Weights of a small autoregressive pixel model.
Data: trained on photos of plants, animals and fungi (iNaturalist), 9.5 epochs.
Rows from block 5 of a small autoregressive pixel model, named by matrix and row number. Rows with one number belong to one neuron. Each number is 500 + 25 x the weight over its row's rms, rounded and kept within 0 to 999. All counts start at 0. Numbers have three digits each. After the name is the row's rms in percent of the matrix's.
After each neuron's rows are labels from the 100 images, of 14976, where the neuron reaches its highest value: "strongest on" is what is common among them. Only what is clearly more common there than usual is listed. The data: photos of plants, animals and fungi (iNaturalist). In brackets: how many of the 100, against the usual share in percent.
# fc1: MLP up (model.blocks.5.mlp.fc1.weight, 1280x320), inputs 0-159
# fc2: MLP down (model.blocks.5.mlp.fc2.weight, 320x1280, transposed), outputs 0-159

fc1.515 190:499541492499520505457527559515451536531489508508500473465464493577494541504498492503499450481463490523501531505465465497484431512514514505495498512531486502499528504504488536503499449473502498503500510485517496527499511498499507512473462496573499529507522513498514495462487513510489499518435500496509509542547499474490505496497485491512495505507503501522543500495488482504495594495497500525485505529500500528458505487509498500500494474511487487477502504515500454501452478507519492
fc2.515 195:517503511496485505554493425494548491495499500490500525510499487479536480489482509493501510543494527490477480499462510464543527513504455508505494486497498501497507504554500402502491502533511510500490490458520499500479501497486461470496500492500484443489500498492454496490515474502512519518500523534498489456493499496498506497574505551491512500513520507506492497515500553489507505501487501500499498424508520511514457520478471493502497497447524525493511506499491529474499496488472536
strongest on: order Lepidoptera (31 vs 13.7)

fc1.369 162:494498476524488500469566504500455532503485535501494495451447503536554537539504425499506488522502491489500491489519500516488470550497487489511509528564511494475525513472492540500548501494487492493491487508504507537494500500550546506500510483500511500525532501498496514482520512483497482476464459496520495510500501485497481459521461541512468503496497462500503499501473501486539500515536521499467497535485423531501511495513502505501551457503489471481493500503510443530454529473499469
fc2.369 095:509538436500510505503521498460489490524521503491499500509500495530540517499500467643495492500501484498492500502504492494485477501533493499483503507502491484500469492501488519486509482511476506515499499504463491500499532479500483498506471513484500500507552585436507511476496466610490474466412496496568481535530488501499460500490493495508518511506498496495496499505491489500500498492498603518591496507500500483476492500495508499499495498495477498509502505539475473497493483501496505
strongest on: phylum Arthropoda (76 vs 30.9); class Insecta (74 vs 29.2); order Lepidoptera (40 vs 13.7)

fc1.665 131:508499495473533500523483503462498500500496494508546494501436487504565498486478499478473498474502495452500507507519477502493494515491497499501493500501473501499502491455499556500561468501498497501497494464495496500502516470500501485513498469496514514503501497502506504500508522502504499504463463551506502500503544467567542447522495500504450478505535496504500499551498502499504508477491528522489439502498492483509479504502463492500503494500512481497520507484510492501476497562504476
fc2.665 127:500540501517489499446527501501500505500499498482478498505506500490485524521501500508500496530498509531499496502482507507423486495515526500503502502502503502505499501569498391500465503451493489475500519518530502496500502492501499563503501501494506491512500500547537500477538500476450477501496507482547503497525498500496491499491471501514514513499484539469500503500499453513499486467516506509500509522500515489449519499506500501501495485505426500483500482497511515631439497501500484
strongest on: class Aves (85 vs 55); order Passeriformes (55 vs 24.9)

fc1.319 187:496499496525507500481500461479499479468500485520494484471489500495569486486504537505504537541452500490504556529460509504484510519512498489498498512462476494465498495457493519501492501511471492500533499501478503500492510501520515498532479492506513469507523496485503475506489496515525554478502496478463509514522499490501534478463527489451435469522507514519520501552492502505471496505502538535547501498524502500452503450506416503536500501519512505450496524481506502497487509490499465
fc2.319 186:497507476499519485529509525502507520499502553481448502507513499504397463501506501481502468497512521499498466524512501465527458456435498538510506470493475500501551498509491493561521521515510500488500496513499500500513486462496476505511497561514487505486497530553485492509517485489490514511429499521510493497482468499464496511514497499501532498482475513484489500520501536499485495504490492497447511482473516500531500488444533496478514527483499510497497509422492492495505477477500500
strongest on: phylum Chordata (93 vs 60.8); class Aves (88 vs 55); order Passeriformes (60 vs 24.9)

fc1.528 152:508498472496502503506490526471469522506462500555499500459411493536516505493499498499420488500487497496519500523498491513527501525496492477482500562499498484499496564492500497475540487507512499501486512491501500516505501489520566483463499492486502500534514516495551511462507507499489494529399502503570506546500533501521499489506496557500447499499499496492500506500495486464491503486496509516496500552500442478513496475500499496520505476519502469513512517499482480498495496529510503
fc2.528 057:500499468500500497501501500399501501541498498505500501491467500654501499504500501498500507528506529481502516500496496505499495515500507500457478504516485500476500496500514527475551499501391480543495509500488500500508543502500499499496496500489500492573582510501500529455500444511502479502409493499546407512531499516531490500500491503515454500461501497494500518499499501498502490495500513495490490468500495496509445504489502499533563474501500501490535501500500502500466495499500520
strongest on: order Lepidoptera (31 vs 13.7)

fc1.324 263:511467500515501546533505466483486482506458495550502493491491519484481492495495507467429518507492448443553560488455506502488525532458500486518471502507504501494494522504514485519491486522489485505474497486481491500540497508507503527520504483502531498508476504477509533501507543500502503531500471501503495501495507490494517443463454515497529503529506518458506508455496466434505479516507449533515440477442486514510505494478485517492516462514555475500559494512489501529498500519511496
fc2.324 313:536484489552485496502531471444493475516534533502489534492481517498504511463499487502472535500499505489492509505575522502503500493504478486507504470499516499513440491500501525508499490479509463492478497513469498502479501511494491515450511488510505504499496507522531501507478500515499520499476495505506440532479512518479482492484492495489511569518500519510498503498464443496478496511501494533495503512459524488589503505544485543492450486506508483467500489507557475496489495487503479
strongest on: phylum Chordata (93 vs 60.8); class Aves (88 vs 55); order Charadriiformes (28 vs 7.6)

fc1.651 206:504499505483499502503499473502475530506471504526519563512501493492505604516502492480458519509443481458513492508519497516473499500464470490497493500506508455495505507487526527427499465554497485498468503499497497500501503433515513494536461492496486507523500473522547500438503501554494489495501449492503469508493500490585473504526465563510503484463492494499499515500442506444509503500496516523533498521490467446500495524491497466505497489502512513497539498472466490476468520501505496
fc2.651 190:497542507500506481491484480520467516498496499554501538511503532504508561504511512501500555500487514512525516447488519526470501494451484505500511498493499495501499466502499583497498497512480458506446493497484500498471537482476480500529469465520468483520512447517491506518500518534504499564467498498503485516502500502524500532514490499551452473513490542519500495503502535477516503500486507528498508509480509503551499487502468502506480500503479510498531500499529594476507428560499443
strongest on: phylum Chordata (98 vs 60.8); class Aves (96 vs 55)

fc1.725 283:497499429495493504479507511530498526503504505454509499530450494485500518512478520512485451518504522499535503506530506507496479507498498500477486503498462513499506516496546478442500499515476493515509513479441490533519500488548531504525537480466517543508481497470507497483603510550513501504507462538508481503494496483501501523502509498478430474444506503518526522471487485458506530508516512504497468452503491503504493463446500503499501432524500505510512488475471498464492499485496474
fc2.725 248:508515436500500500492514517506491466500534563472484496536499530476480485476507412518494493506471481494502490510497508494503479510514508499558524514519481522500524498469507506502568508469504472513532549511517504498489503495495508487502500504526505466493528485503509497501504498574457498490501576493484501503512486514479503460501514495487535502487549491500503493554458503528450572501512500499446486499501498509509510531495508503507563496536460476471485508525487559482499489501510499
strongest on: class Insecta (85 vs 29.2); phylum Arthropoda (85 vs 30.9); order Lepidoptera (56 vs 13.7); family: Nymphalidae (44 vs 4.6)

fc1.308 227:506466489496463501517500518494439497511499489500492479427442510487502511503501481493493470508503474458500500516501491500498463552498500478483510517511525551477497548448513500509557496483502501517505495500519499517462494494502502501475508486509493481508546493517496502492529527483454495504393484504498528506529536466499498449509482569494485497517550483469497499515486500455502499498571498521492467496475469532487497501502533500511500500498498474527497492541504497611483503485516458
fc2.308 286:500533522479478458504500526459478453498533496499503497460539527503493503485502455560487464500506458491499499500500533468493500515511500500505523500468494496509497504457524501500506476500514502507487500518470502492444504461463461500514476499486514474455505501539499500498504454554522486489468562496509500524538446497469448486467522506536492479489511483495492492505497528486517539508496534500552528550518498500505499499520512496525491533484502503523498511537476487510574535489525520
strongest on: order Lepidoptera (32 vs 13.7)

fc1.219 249:488491443500504487479523477526494546473509509505530515513480513480528577536502496499454519499491487500527514509503523553501473516459508491492499492484451515491505513502519524485509501535434515527493532502483505504532500501513505495548519506486508538499491523494520499473505501518482513491515492496484461509508473472446456463528522520469391508447550481508515521500487508492517477501519533538509461490496468514477485498457537506500510397558492500486500496501497502501497516496500481
fc2.219 184:469506530502497503496500503464501490518501536472498498490504498556475492500500452553501489510502501512540532505549557511498527510482501504500496506496471501480520481502500528505545512468471465499530518510552511481515499536521511493473460492459500495534501502523549484459458447557481500518470499479514484495486473539532500512471475502509585503495518491504500492491478500502485498502504493463461505558488482492482502522500521500519543547544466503499493504497505530514473467482498527
strongest on: order Lepidoptera (35 vs 13.7)

fc1.61 156:500481462534504528491498509499484490533500518528488469450425501575492493501504500500493461499516499489498504507512508499479499517494501501485497502486470494476488512476493496509577459467431508502505500507499500510500499503504532510493538509499500514520533564471552500512531503535483501471423480499531509503501563494500502491482500500489441498531498519511500500506508490500505496515501498522501549492463497494493501429487498505501535484537504497502492515489514475514499506501536492
fc2.61 135:479538581506513506547490501493500499500496498499489501504487488560505501499496535477504500499512569588502520498528482502469529503501499535477491506500448491505507491456475506487497500585500441481500482504550500514510508506500470500501474511495512489518584506496526516535493444561546503505496509505501484528506496509498502502496472493501522492501488517516504500475498501516490513500487500498491499481500500488500499501456495499506524498496504498472498497485505544487465436513517512
strongest on: order Passeriformes (56 vs 24.9)

fc1.689 012:511500501500500500453502500500500563504500500507500500499555500498494457500500500500500500500500501500448499500500501500500500457500500500496500500501481466498512500500501501500500498500500500500500500500500500500500499500500500495500502500500479500499500500501500500502501481500501577495500500500499501503499500500499500500502500500500500499458506479462500500388500500500572502474500502470499464500500499504501500500503545500500500498500500500500500540496416478499491500501500499
fc2.689 012:500500496500500500499500500501500415499500500499499500500501500500500500500500498501500500500500500500499499500500497500428500553499501501501476502500500500500500500499499501500507501499499500500501500501498501500500512501501501500500500500502500500500500500496498500501442498499499500500498502500500500483499499500499500500500500498502500500515499500500500500506500500500500485501500500501499501503500500501500500579500501500500500500500500501500500501554501629500499500499500485
strongest on: order Passeriformes (52 vs 24.9)

fc1.346 246:491523490500499505499533474443477509491480494519515510502500450516530531501507500437489475508451450435529538473503501515489531523493497435500487513537497474499516555474507450498556457511500486525441507486507529476499503486516508485473481463456476492506491488483536485471531498527539523526480481500488551531503563507554481494532498506532507488467533501489503515518500508502502518502510514522504475480586501455504500533498494493543515470516569496503494502497484470500526543507498532
fc2.346 169:496500495500499496487582505481496498494510480501494496518481497499503519496509499504520439500487527486471509460516493506553496583512511495509502501537506485522514521494492510482533442514516482527497460533504501502494513535501501467420493512485498485506500504500558493492458499593489492525467505490499458539507472500500466510535500500541504499439503499552497498492503475553535495501506499501434483532525491506531525506520478500498528499501499494509453502510494492476525513501454540
strongest on: class Aves (84 vs 55)

fc1.82 101:506483487509503506514504383496497485488500500501496501467487501477578498503500506494494511566500465466500541496509516500509518520505496500499500518487496495503482491463474517502508510527479481500522477506492500501499531513508506497539483445455555481504516497500519496500549499527499505474490506475499496497538523503548514461474500502466467490528518505509500500535481503501491481504526484515594459482497510486493502506511400525508499506534505506507497500501500531502485533498496458
fc2.82 077:469512498499500500499501500506536520551498519500494501500499496500410462506500509504507521500499615519495502492489479477513431472485509530490512479499486512480550490500516523522541491542508495510499506499512501500508500500496444500498550517509491501519505503511438500498513484468515501535508518503485500501452443500493480515504514502528580489465500477489500501486494521494523508503500503491463500517502469496519478503501500496502547493448486500501501519432500496498528465495496545
strongest on: order Passeriformes (57 vs 24.9)

fc1.511 165:478523513510500526510491500508486521512488499518500521500500497504500531493509499453499501563490483485524487512490475522501464479406463500520495508486486522482506484486499551498521503513498497510508517457498500505512511457536503522512499502485483499536542500504507530482539495519491481506501517504478552543499499485497498505500497534517572484490502494440534513505460529494503502497509471535500492447501446494474501528436522497531576496516539515495499507446451511474492493504513556
fc2.511 134:500500498500492509513522495469483536572501485525503527499517489530486502514500462499456510507500481501555500500458478503505473504521487492449498498512509468475527495494509493486493514553407497484510526500490490498514441501524502517500467509503499512500495502501489498500488469475503453502528505495548465500491491507500494506482483515549494494495544475480501489496508510465570489500507501455556494498445491500491462524497548500500504502503525507498500495579451466521534556494502565
strongest on: order Accipitriformes (26 vs 3.9)

fc1.222 211:494484513499503509492497498464485522510494499504532511498433468500531515500495505479483492503487538490521490494486491507529531490498487464446488559495475490520519553495488476476499471498489468503500484486501514505519504492510561503442506488438517488526513494486539509461502511507492504513491465500540501568488553516544500475521503516507516480513507507496525522513495466474463511498517566498474466517539468480511506530503440447523505498518500493473473497459487519480447469516486511
fc2.222 180:512497449525524491470508504510486511487488494524499498493488465504503522516499500466503578496510513512512575471515444538498522556541516500499516511508500493500497501482503443492495502539442483513477534521494490528503501491499478500510492500514504496522487491500506520508509496498502485492483500504512505491531482490485498484515519440495493507516507459443499499484484504492500500495536514501504510506498504494484485500521546500496465468468476500493500493547537504522475487500495391
strongest on: class Insecta (79 vs 29.2); phylum Arthropoda (79 vs 30.9); order Lepidoptera (36 vs 13.7)

fc1.241 227:475486476489550511528480478486493490504471496482532522490508477502500526507500499488456518513486470483518514482460500524496523529493482472501491509539525511493525523418504477496509505503505478511481530444495504516489502454502521505499522496470519483502507508487504489467505507561507529510501420544494521500512578509547503466480468570514489507496474467450502517522503518463503543490499466503540474432501484462487493489477497516559487472502543497528560518518495458495493509517531523
fc2.241 240:485489501498554499496498499516500502493508479501487518500550521536506569503500511573500595503485499543493507473498474482501539503516499509476506503486510456487492499486503501502487536535452493500489511476433479500498498508477491532497474514489503497503572462524502467510407502510532456510582480487499460502500463504505505521496499500513485538514483505548533484514498525488505554499490523488526506532544502530512492493529499501499500460493478498524517499542500511460538470499500489
strongest on: phylum Chordata (93 vs 60.8); class Aves (92 vs 55); order Charadriiformes (29 vs 7.6)

fc1.332 214:499489490492459500478509486507500473500523481496487501493494497564462506519494502506505493488482503485505517489525547501494503499514499487447499496479543503470505511452509501500521490487490500544523535499512515517502511518498503493501501495468434449512572478504568482500495509537520509475529490492577453510448521494513508501514486504497509500471548485496501499502498464505540535508499521501501495475495476477495486502536474538490496473501515489484494500536536506504501527502506515
fc2.332 185:550519497500536516532475509487513495490494496519500466493498504502465422508498557487500473494514497529481492514508463480529474504518510497518480470519475503543491501518514464504467508503498471451493509506470492504493511502499512498501527586503534508459495538527523469492426505497506516508470464504489506508500497528499490498473531501502462501496443564503508506521535488502432452486487489496476523502506523501503514500458506486505497504512485506487489498461487540494490473496509466
strongest on: class Aves (86 vs 55); order Passeriformes (64 vs 24.9)

fc1.739 221:519497490542460514467519498514422503494501562527501514514462484538531497496485478503490464508493526475500495474514530499522495508515489481459502516506500461490546532500474501484514474510485525500513500494537510500511498501500487501437494423500494496508545463495548514500495499486473468493495486496516467508485482494490455501500498503498555507471515467495486503508478456493566525509525497451455520532492463495549495537506486506490500490500481459510502523500517501525474501503525511
fc2.739 233:500517470464529510551499509503508488504488484480505487485500528473489482540505522492522484495527466478502489506511425558510510472500500549492484493507516515511499475495502470501494580501463514500502487499498486520497501485502505509502500560472516519498498538544473487439481519500495518471488486505460575516496522526524522497495502535530513506523467530501511501524503561502485457502493508509526503451500502475470490450434526503512495526502508513509502509454462499499537495500497492
strongest on: class Aves (90 vs 55); order Passeriformes (66 vs 24.9)

fc1.280 178:503458453508467496517566502498464540484500496487511483498471510513528500458509506493504507493519503464497492461468468504494478530507523473481500501515494470513502575485496522506536498477509525500477476474480509484501494429499485516452530498507521493493494482483486516504513523471489491517486432502560496490554572441470500476473506498470485502530517501452497485511518525455494492500539516503498480439501467548525464500468499509511495509487514495531506520481489460562534495499573457
fc2.280 137:475503577494503501487486498485491496527505501545509512498526494503512501502508479503524532501484519510496500504484487484456455458490500541539494500505493503528474500463502479494502526557494503491479510507505501495509501451498480499499490512498471498502535504565491500526475470473531403480498530486501523502533437505477500495499512498551507493494500507497481510503505522493438506499494496493495520548511510493487494510496514496526504497469503501494503507495476503497493485503505496
strongest on: phylum Chordata (92 vs 60.8); class Aves (90 vs 55); order Passeriformes (53 vs 24.9)

fc1.184 188:495512472486541500495513497455495499498501501474539442489447499493515516492499501515515477477478462414473500509479465500496499529500500505465500499449499529504492499479494578499554476474505500523500494481468487534475532429491515495521503473491514518516500495512504483493496521513502518500417478503492487502533521442509549485560496480489429502522517526550500515549476496502493511503492516590501502480483511498548501471521492528502495503505515498492550502511514488477470500506489487
fc2.184 174:504502508542489468524502500476498502500505469510503516504530497542479448499499494443475516499522482514504503499549556510467514465498499491518488499503511466476503489576505370494476499498486503457488551506489506472533502553498492505517511527473500463483461510463548510517521499490423481460520528493525534480490492542518473498480493501508524495485474499482505491499532483506503498491500480446506499516494506490485511529497500498475515475521481491508487501476505502573530501500540554
strongest on: order Passeriformes (54 vs 24.9)

fc1.246 182:498472508509502519542544506519502493498498533617467461498452502581556499499495504494473469496482495507547491499482494498509498543490506503491484502509454494450491502502439505500550502493496502511486601501556497500515499513498493501496486499486499515531510505494526478504491507519523454538483505493551533498524502503517484497527500493457486500501500520495497499498520415497470494493492525529512482453455510441486501503515479494499504507506503487451507502496515489549494448507496487
fc2.246 132:506546508501523491523480501470517477490501496500480493492534511522488465500522496573499517500506506535460481506494492426510502456510510505488560474479507498516500500420521505558510500498441515483522491506504502492470429497490447498494501518496498489489557546522480461536485472520514409411431508508493486512528488499486487500498505487491478499507462583502484497514533510533488505497481501540493510490503540501528509476502485503493510505492490498503502500484491506495518488496501499
strongest on: order Charadriiformes (32 vs 7.6)

fc1.359 253:500496443484514510450496500538504510483523506475507513503469485476504522537500528500459497527498538476509505541500497525492495483493506503487498503491463537505502527500516494479472492529458506513483497498450494524525493498511518499573507492489506519504492530489504492478548495509544491500476458558470495524532473496476487507539512508472396491479526512517523551487500503499515499505497526525518504500499504493501488477452475484501512438539488514503498469478507469494499501480485460
fc2.359 280:500500491488524477513479524464506482497552581464520487506507501504473471492482398516501498505503483515512510497516545502538525499501507527530492527499487503540518495476528530521534538455514455492505496501556501486511497539488473493470460481501501517494479499501498503458471467522498548524471533498490494480486455499518501494503478497497559515504507466429507491528437519531485497507497477465440488486486511483500500511511513501518545555527478491490504506478503538528496496487453502
strongest on: class Insecta (63 vs 29.2); phylum Arthropoda (63 vs 30.9); order Lepidoptera (40 vs 13.7)

fc1.435 212:498496444487480501484533510536502517538506509494491486500463503567485516487486472489507489488496488501522495489524533492503485486494510489502505497500487498521507524483484525505514398487499511525492523491485500496539485510494497514437540512480534495514507505444495504496517504504466519517502482523596492490503510463499502497492511497500501489488541496460552499501479468471519572497497507516478496458496470521503455501489512497475508480500532482453527513522500480530494486465500501
fc2.435 191:490556505509500481502475500496483503496496501488507508477534507440413469491499477472489510506503512476571511471596517483510508482517506497554471495508526489503479501506527478489488542512486461457509507509496525497547494464509494500502492500504504487498494477467469512435504517488504501486590499508476546521500474531499495517507503498545515506483493481518500485492501496520454500500523469465553517526526502460505529540475494493509514470499480494533493495460499537509541508501499579
strongest on: class Aves (89 vs 55); order Passeriformes (67 vs 24.9)

fc1.502 182:517513485489496497503511508504476534537498498474506497501443473529501513533482486530457492500490487499553479516483500497481507507498501500491494504473448498496516561460541484434499488504460496531461563470463469538511517492510559484456510469493514516509530492504501499456535525510500487499499470518550499542507502524542496507512491508529482505499519497507534527498475484458482534519514525501481499477520466491491507525472479493535531462508524492514497497495485513483472503472512526
fc2.502 108:490504503501508475508507500441501500571501500501507508458465499577502501508504500505510501513487499498495533500485449507456498536516505504470496506515471482481473505456522510477545487606447467498467528517483496501534531501506499472486489494472529488559520500500503542502490408546506488487466485500510443538559495539501449487512497498540475500488534470498497518501493515500436501500499548500500474520514501488487482525466500493527554487514497504498499515513472484472517505501508491
strongest on: class Insecta (91 vs 29.2); phylum Arthropoda (91 vs 30.9); order Lepidoptera (63 vs 13.7); family: Nymphalidae (38 vs 4.6)

fc1.559 197:469496498498501566502547506499451501504503494487500499489495507525514495500501504476498480517488462506499510502527454512502401502489481495512500499567501513437560493483501486513520484525509523523511499500506498516495514501551498509503496500501495497525555501496489505428554517508501490490484495500499541500504510468476491491497497546539546503495508489462552501516469484496514508502513500504507500500475461529477497500440549495497508404507490471491496501467504471520460502442517486
fc2.559 190:500519441512503476524483498552523488565493521503519498509502495544464472493511501512497492509489489496500497500497492458491479506510500499501501506500500423497538574481493441500504501503486538519511521482537502495524513448518463499444519486484517499534478502506509515505563448468464454486495500504624515484513529495500506503501541480521492501516466484433500499531506498505489475473488499520562506468508506485501498501483453497500489455491507500519556553440489473497508483492502524
strongest on: class Aves (99 vs 55); phylum Chordata (99 vs 60.8); order Accipitriformes (28 vs 3.9)

fc1.605 176:459500500513490499478500494501464506522492492499500467447503500565499556510504491496502467520491481501501555500539485520493494510477510500498503544507500486498487520474492580504497506504491496500504500477501503503505500501567545537448481449490494501538521480502558500447570495494496503510461507474598506499522514495503519501497500488540492500515479500409568504513497505502496517516514499554486499558494473521502521479508530519494522457551491505471500500532493449515422506490493470
fc2.605 183:547517481502498503481501493521499517494497503500512492500497515382567511491486532500527524495490547500499493501438479487500497500522500528500500499503505503493512501500501470500497489500503481481460475499500501502496502439499483500504499466542497500503501527502478506496490523497534515488454478501482463512501534500499558487502502498425500530505553478592500499479465486500502498491501536537562502474536500500495503499523447503511446501499498457503513499524502486468488497552488405
strongest on: order Lepidoptera (35 vs 13.7)

fc1.171 189:496500501484526528528514484454502514509500514503503534500501486480496516463498513507486503501490495447516481497501522550526501491515438444462472501518501476467545492506484486488504507507468483488490500496485474497528558460501495496516514503463586494488506500464489499482493498510506474495508470521488484498494521536501467483490473548536503482428535501552500543452500470461488498476488488486528493527515469472488470523422491454510500546528533493501541517478511489486514483498526542
fc2.171 228:499521534499507496523504552523499508521493469490502507471501599460498563500504486519476541499490497536526533500505471453488519502506551524486536521512502498469505471507501519488502534485503504469505467497469483501487500501494514505501482474518499502514515458522439518506468507477499508525505521498474473507500509500488516499509535512500479492529476493532501485500505561487516554490500510459505492463501507546503536503556498557503465485491453502538507492503512534485528450544475499
strongest on: phylum Chordata (94 vs 60.8); class Aves (91 vs 55); order Accipitriformes (29 vs 3.9)

fc1.568 123:494491500497502527501500513488465500503498494499539499462431499546517513506500488506439500503503496494505507524493499501485514533499500493461486544500500509505497565500500511501517480482500499500496500461527505519500499499501537506464501446500517495501500500497556500411496498520450510504476470498495496523500533455537539440475492562479398506505514500504504502500491482498523500500505505506511504500476489491504500490514503501502502500513497499494505502512515485512446510500502488
fc2.568 072:502500491500500502505496500500500438528494500500500505490500499500490478544499502496501498543503551505500490502530500503500456511510501528485498501532500500501482499497501485513519503500370501578500499486510499509500507501500499495501500508502499500505548500528480500444492464513514500486417500508495500502499427520523476503484498501499500502490500500473498512500500594499513482514500488456506498495499497504557419501467500500498558522510494504507501505500486499498558519499501500
strongest on: phylum Arthropoda (75 vs 30.9); class Insecta (74 vs 29.2); order Lepidoptera (33 vs 13.7)