Weights of a small autoregressive pixel model: 10.2M parameters, 38949 training examples.
Rows from block 5 of a small autoregressive pixel model, named by matrix and row number. Rows with one number belong to one neuron. Each number is 128 + 24 x the weight over its row's rms, rounded and kept within 0 to 255. All counts start at 0. Numbers have three digits each.
After each neuron's rows are labels from the 100 images, of 14976, where the neuron reaches its highest value: "responds to" is what is common among them. Only what is clearly more common there than usual is listed. The data: photos of plants, animals and fungi (iNaturalist). In brackets: how many of the 100.
# fc1: MLP up (model.blocks.5.mlp.fc1.weight, 1280x320), inputs 160-319
# fc2: MLP down (model.blocks.5.mlp.fc2.weight, 320x1280, transposed), outputs 160-319

fc1.619:107118117171129128149113109133113127090126096128106125128113161124115124150150097118118148156114131133128120128156128138116120157156122135183122112159100142119106121128144187122151124107128128159104152211076116154129098145128136132110128127141106097125127116163120111129129128139116178106085122099098150106077135118129136104183085136154125143099120129098135133114158164094137181129118099170121114142094099080147188095127127094106123150126130154127104138146128141149121143129128153
fc2.619:155137128163128102128141133140129126177120124126110149128137129148104135115112104121090129184123104131124129139136135085130127090136123076115128220140170134135134129133132144100120132128126127139118139081152125123128129140101169123132129130056152128101146121146155109128097128132192128070150149131123138146098128130132125120157123208124093130118144121123102134127151117091120116122186130129128129107147080117136133116148128196123133123163127140176111125135127138057134138118046134
responds to: phylum Arthropoda (63); class Insecta (60)

fc1.241:150085130119129159096136123106136163119106128140131129164096122125129128127151128142139130093124114133126128130157134158130101129171116130109100066183132122127124134148142112114127138167130100133135163132122129152152171116183111144137089123147106087148112119133104125152114075126110125150100128105130130128135108102134100132129136130195122061117128101062127100124112152127130124127096097131119096134124130111141145121133160146169126116094149122149110170132149190166134149096176128
fc2.241:145130128126176128118072157115162194145110129134133176106086134116158179074119111110158098120112118134155124113119131120125128132105131151146128141152152094079093147129151126132131133122126125098155130128128124135113131135114109111132089133099126138121128125154067153128127127128132122175156109107130100209126123137127129130113109206151125114122133124065160121116144124130107167117128119186139129116111130125129111089108131105149116107134158079125137128128118128106114136113132129
responds to: phylum Chordata (93); class Aves (92); order Charadriiformes (29)

fc1.735:093121128172133140110128115102146120131141095121125133116130129085126129138153130120135122181119122113128138126115123059087123130105155071156136131113114133136129139162123174130131125113146123146126126139122126146125136124122195050121130064116154109098179142127128162137209130103119157117082177130126128114134114131131100076143139107145120127128150120129118126128139127118113130122127143120094118135128131105131137144129150081136166113125154179108126120161135123126127115127128122
fc2.735:154129120129126135130112123101108153125097128134132128131128126130120117128118128123141138129132140146147156132125127161153124142164137150096138118126111106096080121118129134125137122150137111128116102145155079124127145132128132156138139132128127131178094128156131132128036098177115139119242128046110131205135131108119137152135081154138125131119103134118136128127148124143055127076112076113134119131130129124131109126182122208112109145127132104124130132123115141087090169130130139
responds to: order Passeriformes (53)

fc1.126:153132132148128133106130127109132113109128104135106144128128129133126183128191127130125208145127118136127126174106129128128128124132129128129127116129128128127112067143132127004159137182062176180140131185255128128127146129166111129128127128113129127119129130210130123121169128147127130130120147118127127129131127128192126098130128138137098128049128127128115101114126146085136126095128127131128123196128108127135128107154141147141132117075153128121115141121144136101128147129159128
fc2.126:114150119206128119137122130130119174159136137125128111107128116150132128133118137134110086111120128084138128153200135081128128155117150128154128130128129125083129128112128135127107134128149131093081127128126133139132122135128120169211128111145149126208127133112126134137123123124131156128112129161153128099086167128059130124202169129130161130151130122129123127131128126135067129233134156141110126119127126124127129126125128131103125177199134137100130089129128135139127113129118121
responds to: phylum Chordata (95); class Aves (94); order Passeriformes (60)

fc1.169:139146109176128118127113128119139125097127127127122176132141120138128137103162128117097133170134109109133165135129147078129139137127191117151146119122124127128110128138113150089126117106103129128112104133176100150136136131164170117148128118125207118123154169192126132109127117115116212125129190086138128077115086127145121192147130127132115164126123125124109124151162132094110078090127137111126077140119119145137143111143130159105141129121184182089121122144138139110136133123114126
fc2.169:142158101086103112128137125114112143119098128124128163183143139104112125130104127095118137093134165169108119121220103158139062134145132094127137115128093106100148100130150118126160127141151081131157129150112141129132137129111108153129154079145105130171123129079136122129112127129117110150088117117124130135140122109123127073128129097130142122107121150122192135130128128140091146131124149114117165162126135123156131174098138060129112141108112060128109147086133129121124132113178128
responds to: class Aves (90); order Passeriformes (65)

fc1.739:146130129102126124150130110095121157134108129125115156107133104101094108117127149166140121128161132115151130167161131121086087143142159113144121116098104134132125121134126179128168126166162143114204099139154065107105091162128179115130097037150118130146124141119140124132156130146130173134117159135121129081120128121148133087141130084133123131139189144131188141114116096129145120106144131198099113139128166130149138162132119120130128129118126127045135132107130093110129127102135168
fc2.739:091129127130127110121147128147116115114174170126157126145126140152144157158173124136125144122098089149127126126117120136143149124124082142122170082157148129123129142133126104131082130115074114169100132114123139145130100049132116112144128122093137124119136129126084149103107075099121095128142136097120133152154126116132121192124147166174124068141102093080074128127105193107118152122129097096129129127095125121054126125169164142113142125127113147181128129127156152151128121104151125
responds to: class Aves (90); order Passeriformes (66)

fc1.187:134143121064126119109138120143134129120128056104125125134127076142113160126127122143126172132127124109111128122048153126125116142169126129127124137118139107127130112128122121048127134142112147127174132125208172116105172106137095113128161137128122119106126148150177171064132098145135115109157126125128136134136123115143130134113129121123100118113128108136120127129158126128164082082127144116141103144130117167152159110185128165126153124125159113135134122130182130115132133136107146
fc2.187:074128132224135125130117127089129138172100150139141133128135124141225126124078126116127129160137128128186086125141130081131137124124170156121185130141126128122063139120129132148080127128127131121128088135139125147122100131113101101111120127124124127166134131161098127133112142129122134156143152135090124124127131144128130140148112126123138160143139177100128141127135127146093152105129118168122122124109143084146117121122126129085096137148140091126133124113110109146131127131132112
responds to: class Aves (84)

fc1.628:128128128128128129128128128128128128128128128128128128128128128128128128128128128127128128128128128128128128128128128128128128128128128128128128128128128128128128128128128128128128128128128183128128128128128129128128128128128128128128048128128128128128128128128127128128128128128128128128060128128128128128128128128128128128128128129128128128128128128128128128128056128128143128129128129128255128128128128128128128128128128128128128127128128128128128128128128255128128128128128128
fc2.628:127128128128128000128128128128157128128128128173128128128128128127128128128128128000128128128128128128128128128128128128128128128128128128128128128128128128128128128128128128127128127128129128128128128128128127087128129128128129128128129128128129129128128128129128128128128128128128128128128128128128128128255128128128128128129128128128128128128128128128128128128128128128128128128128128128128128128128128128128128128128128128128128128128128111128128128128128128070128128128128128
responds to: phylum Arthropoda (68); class Insecta (66)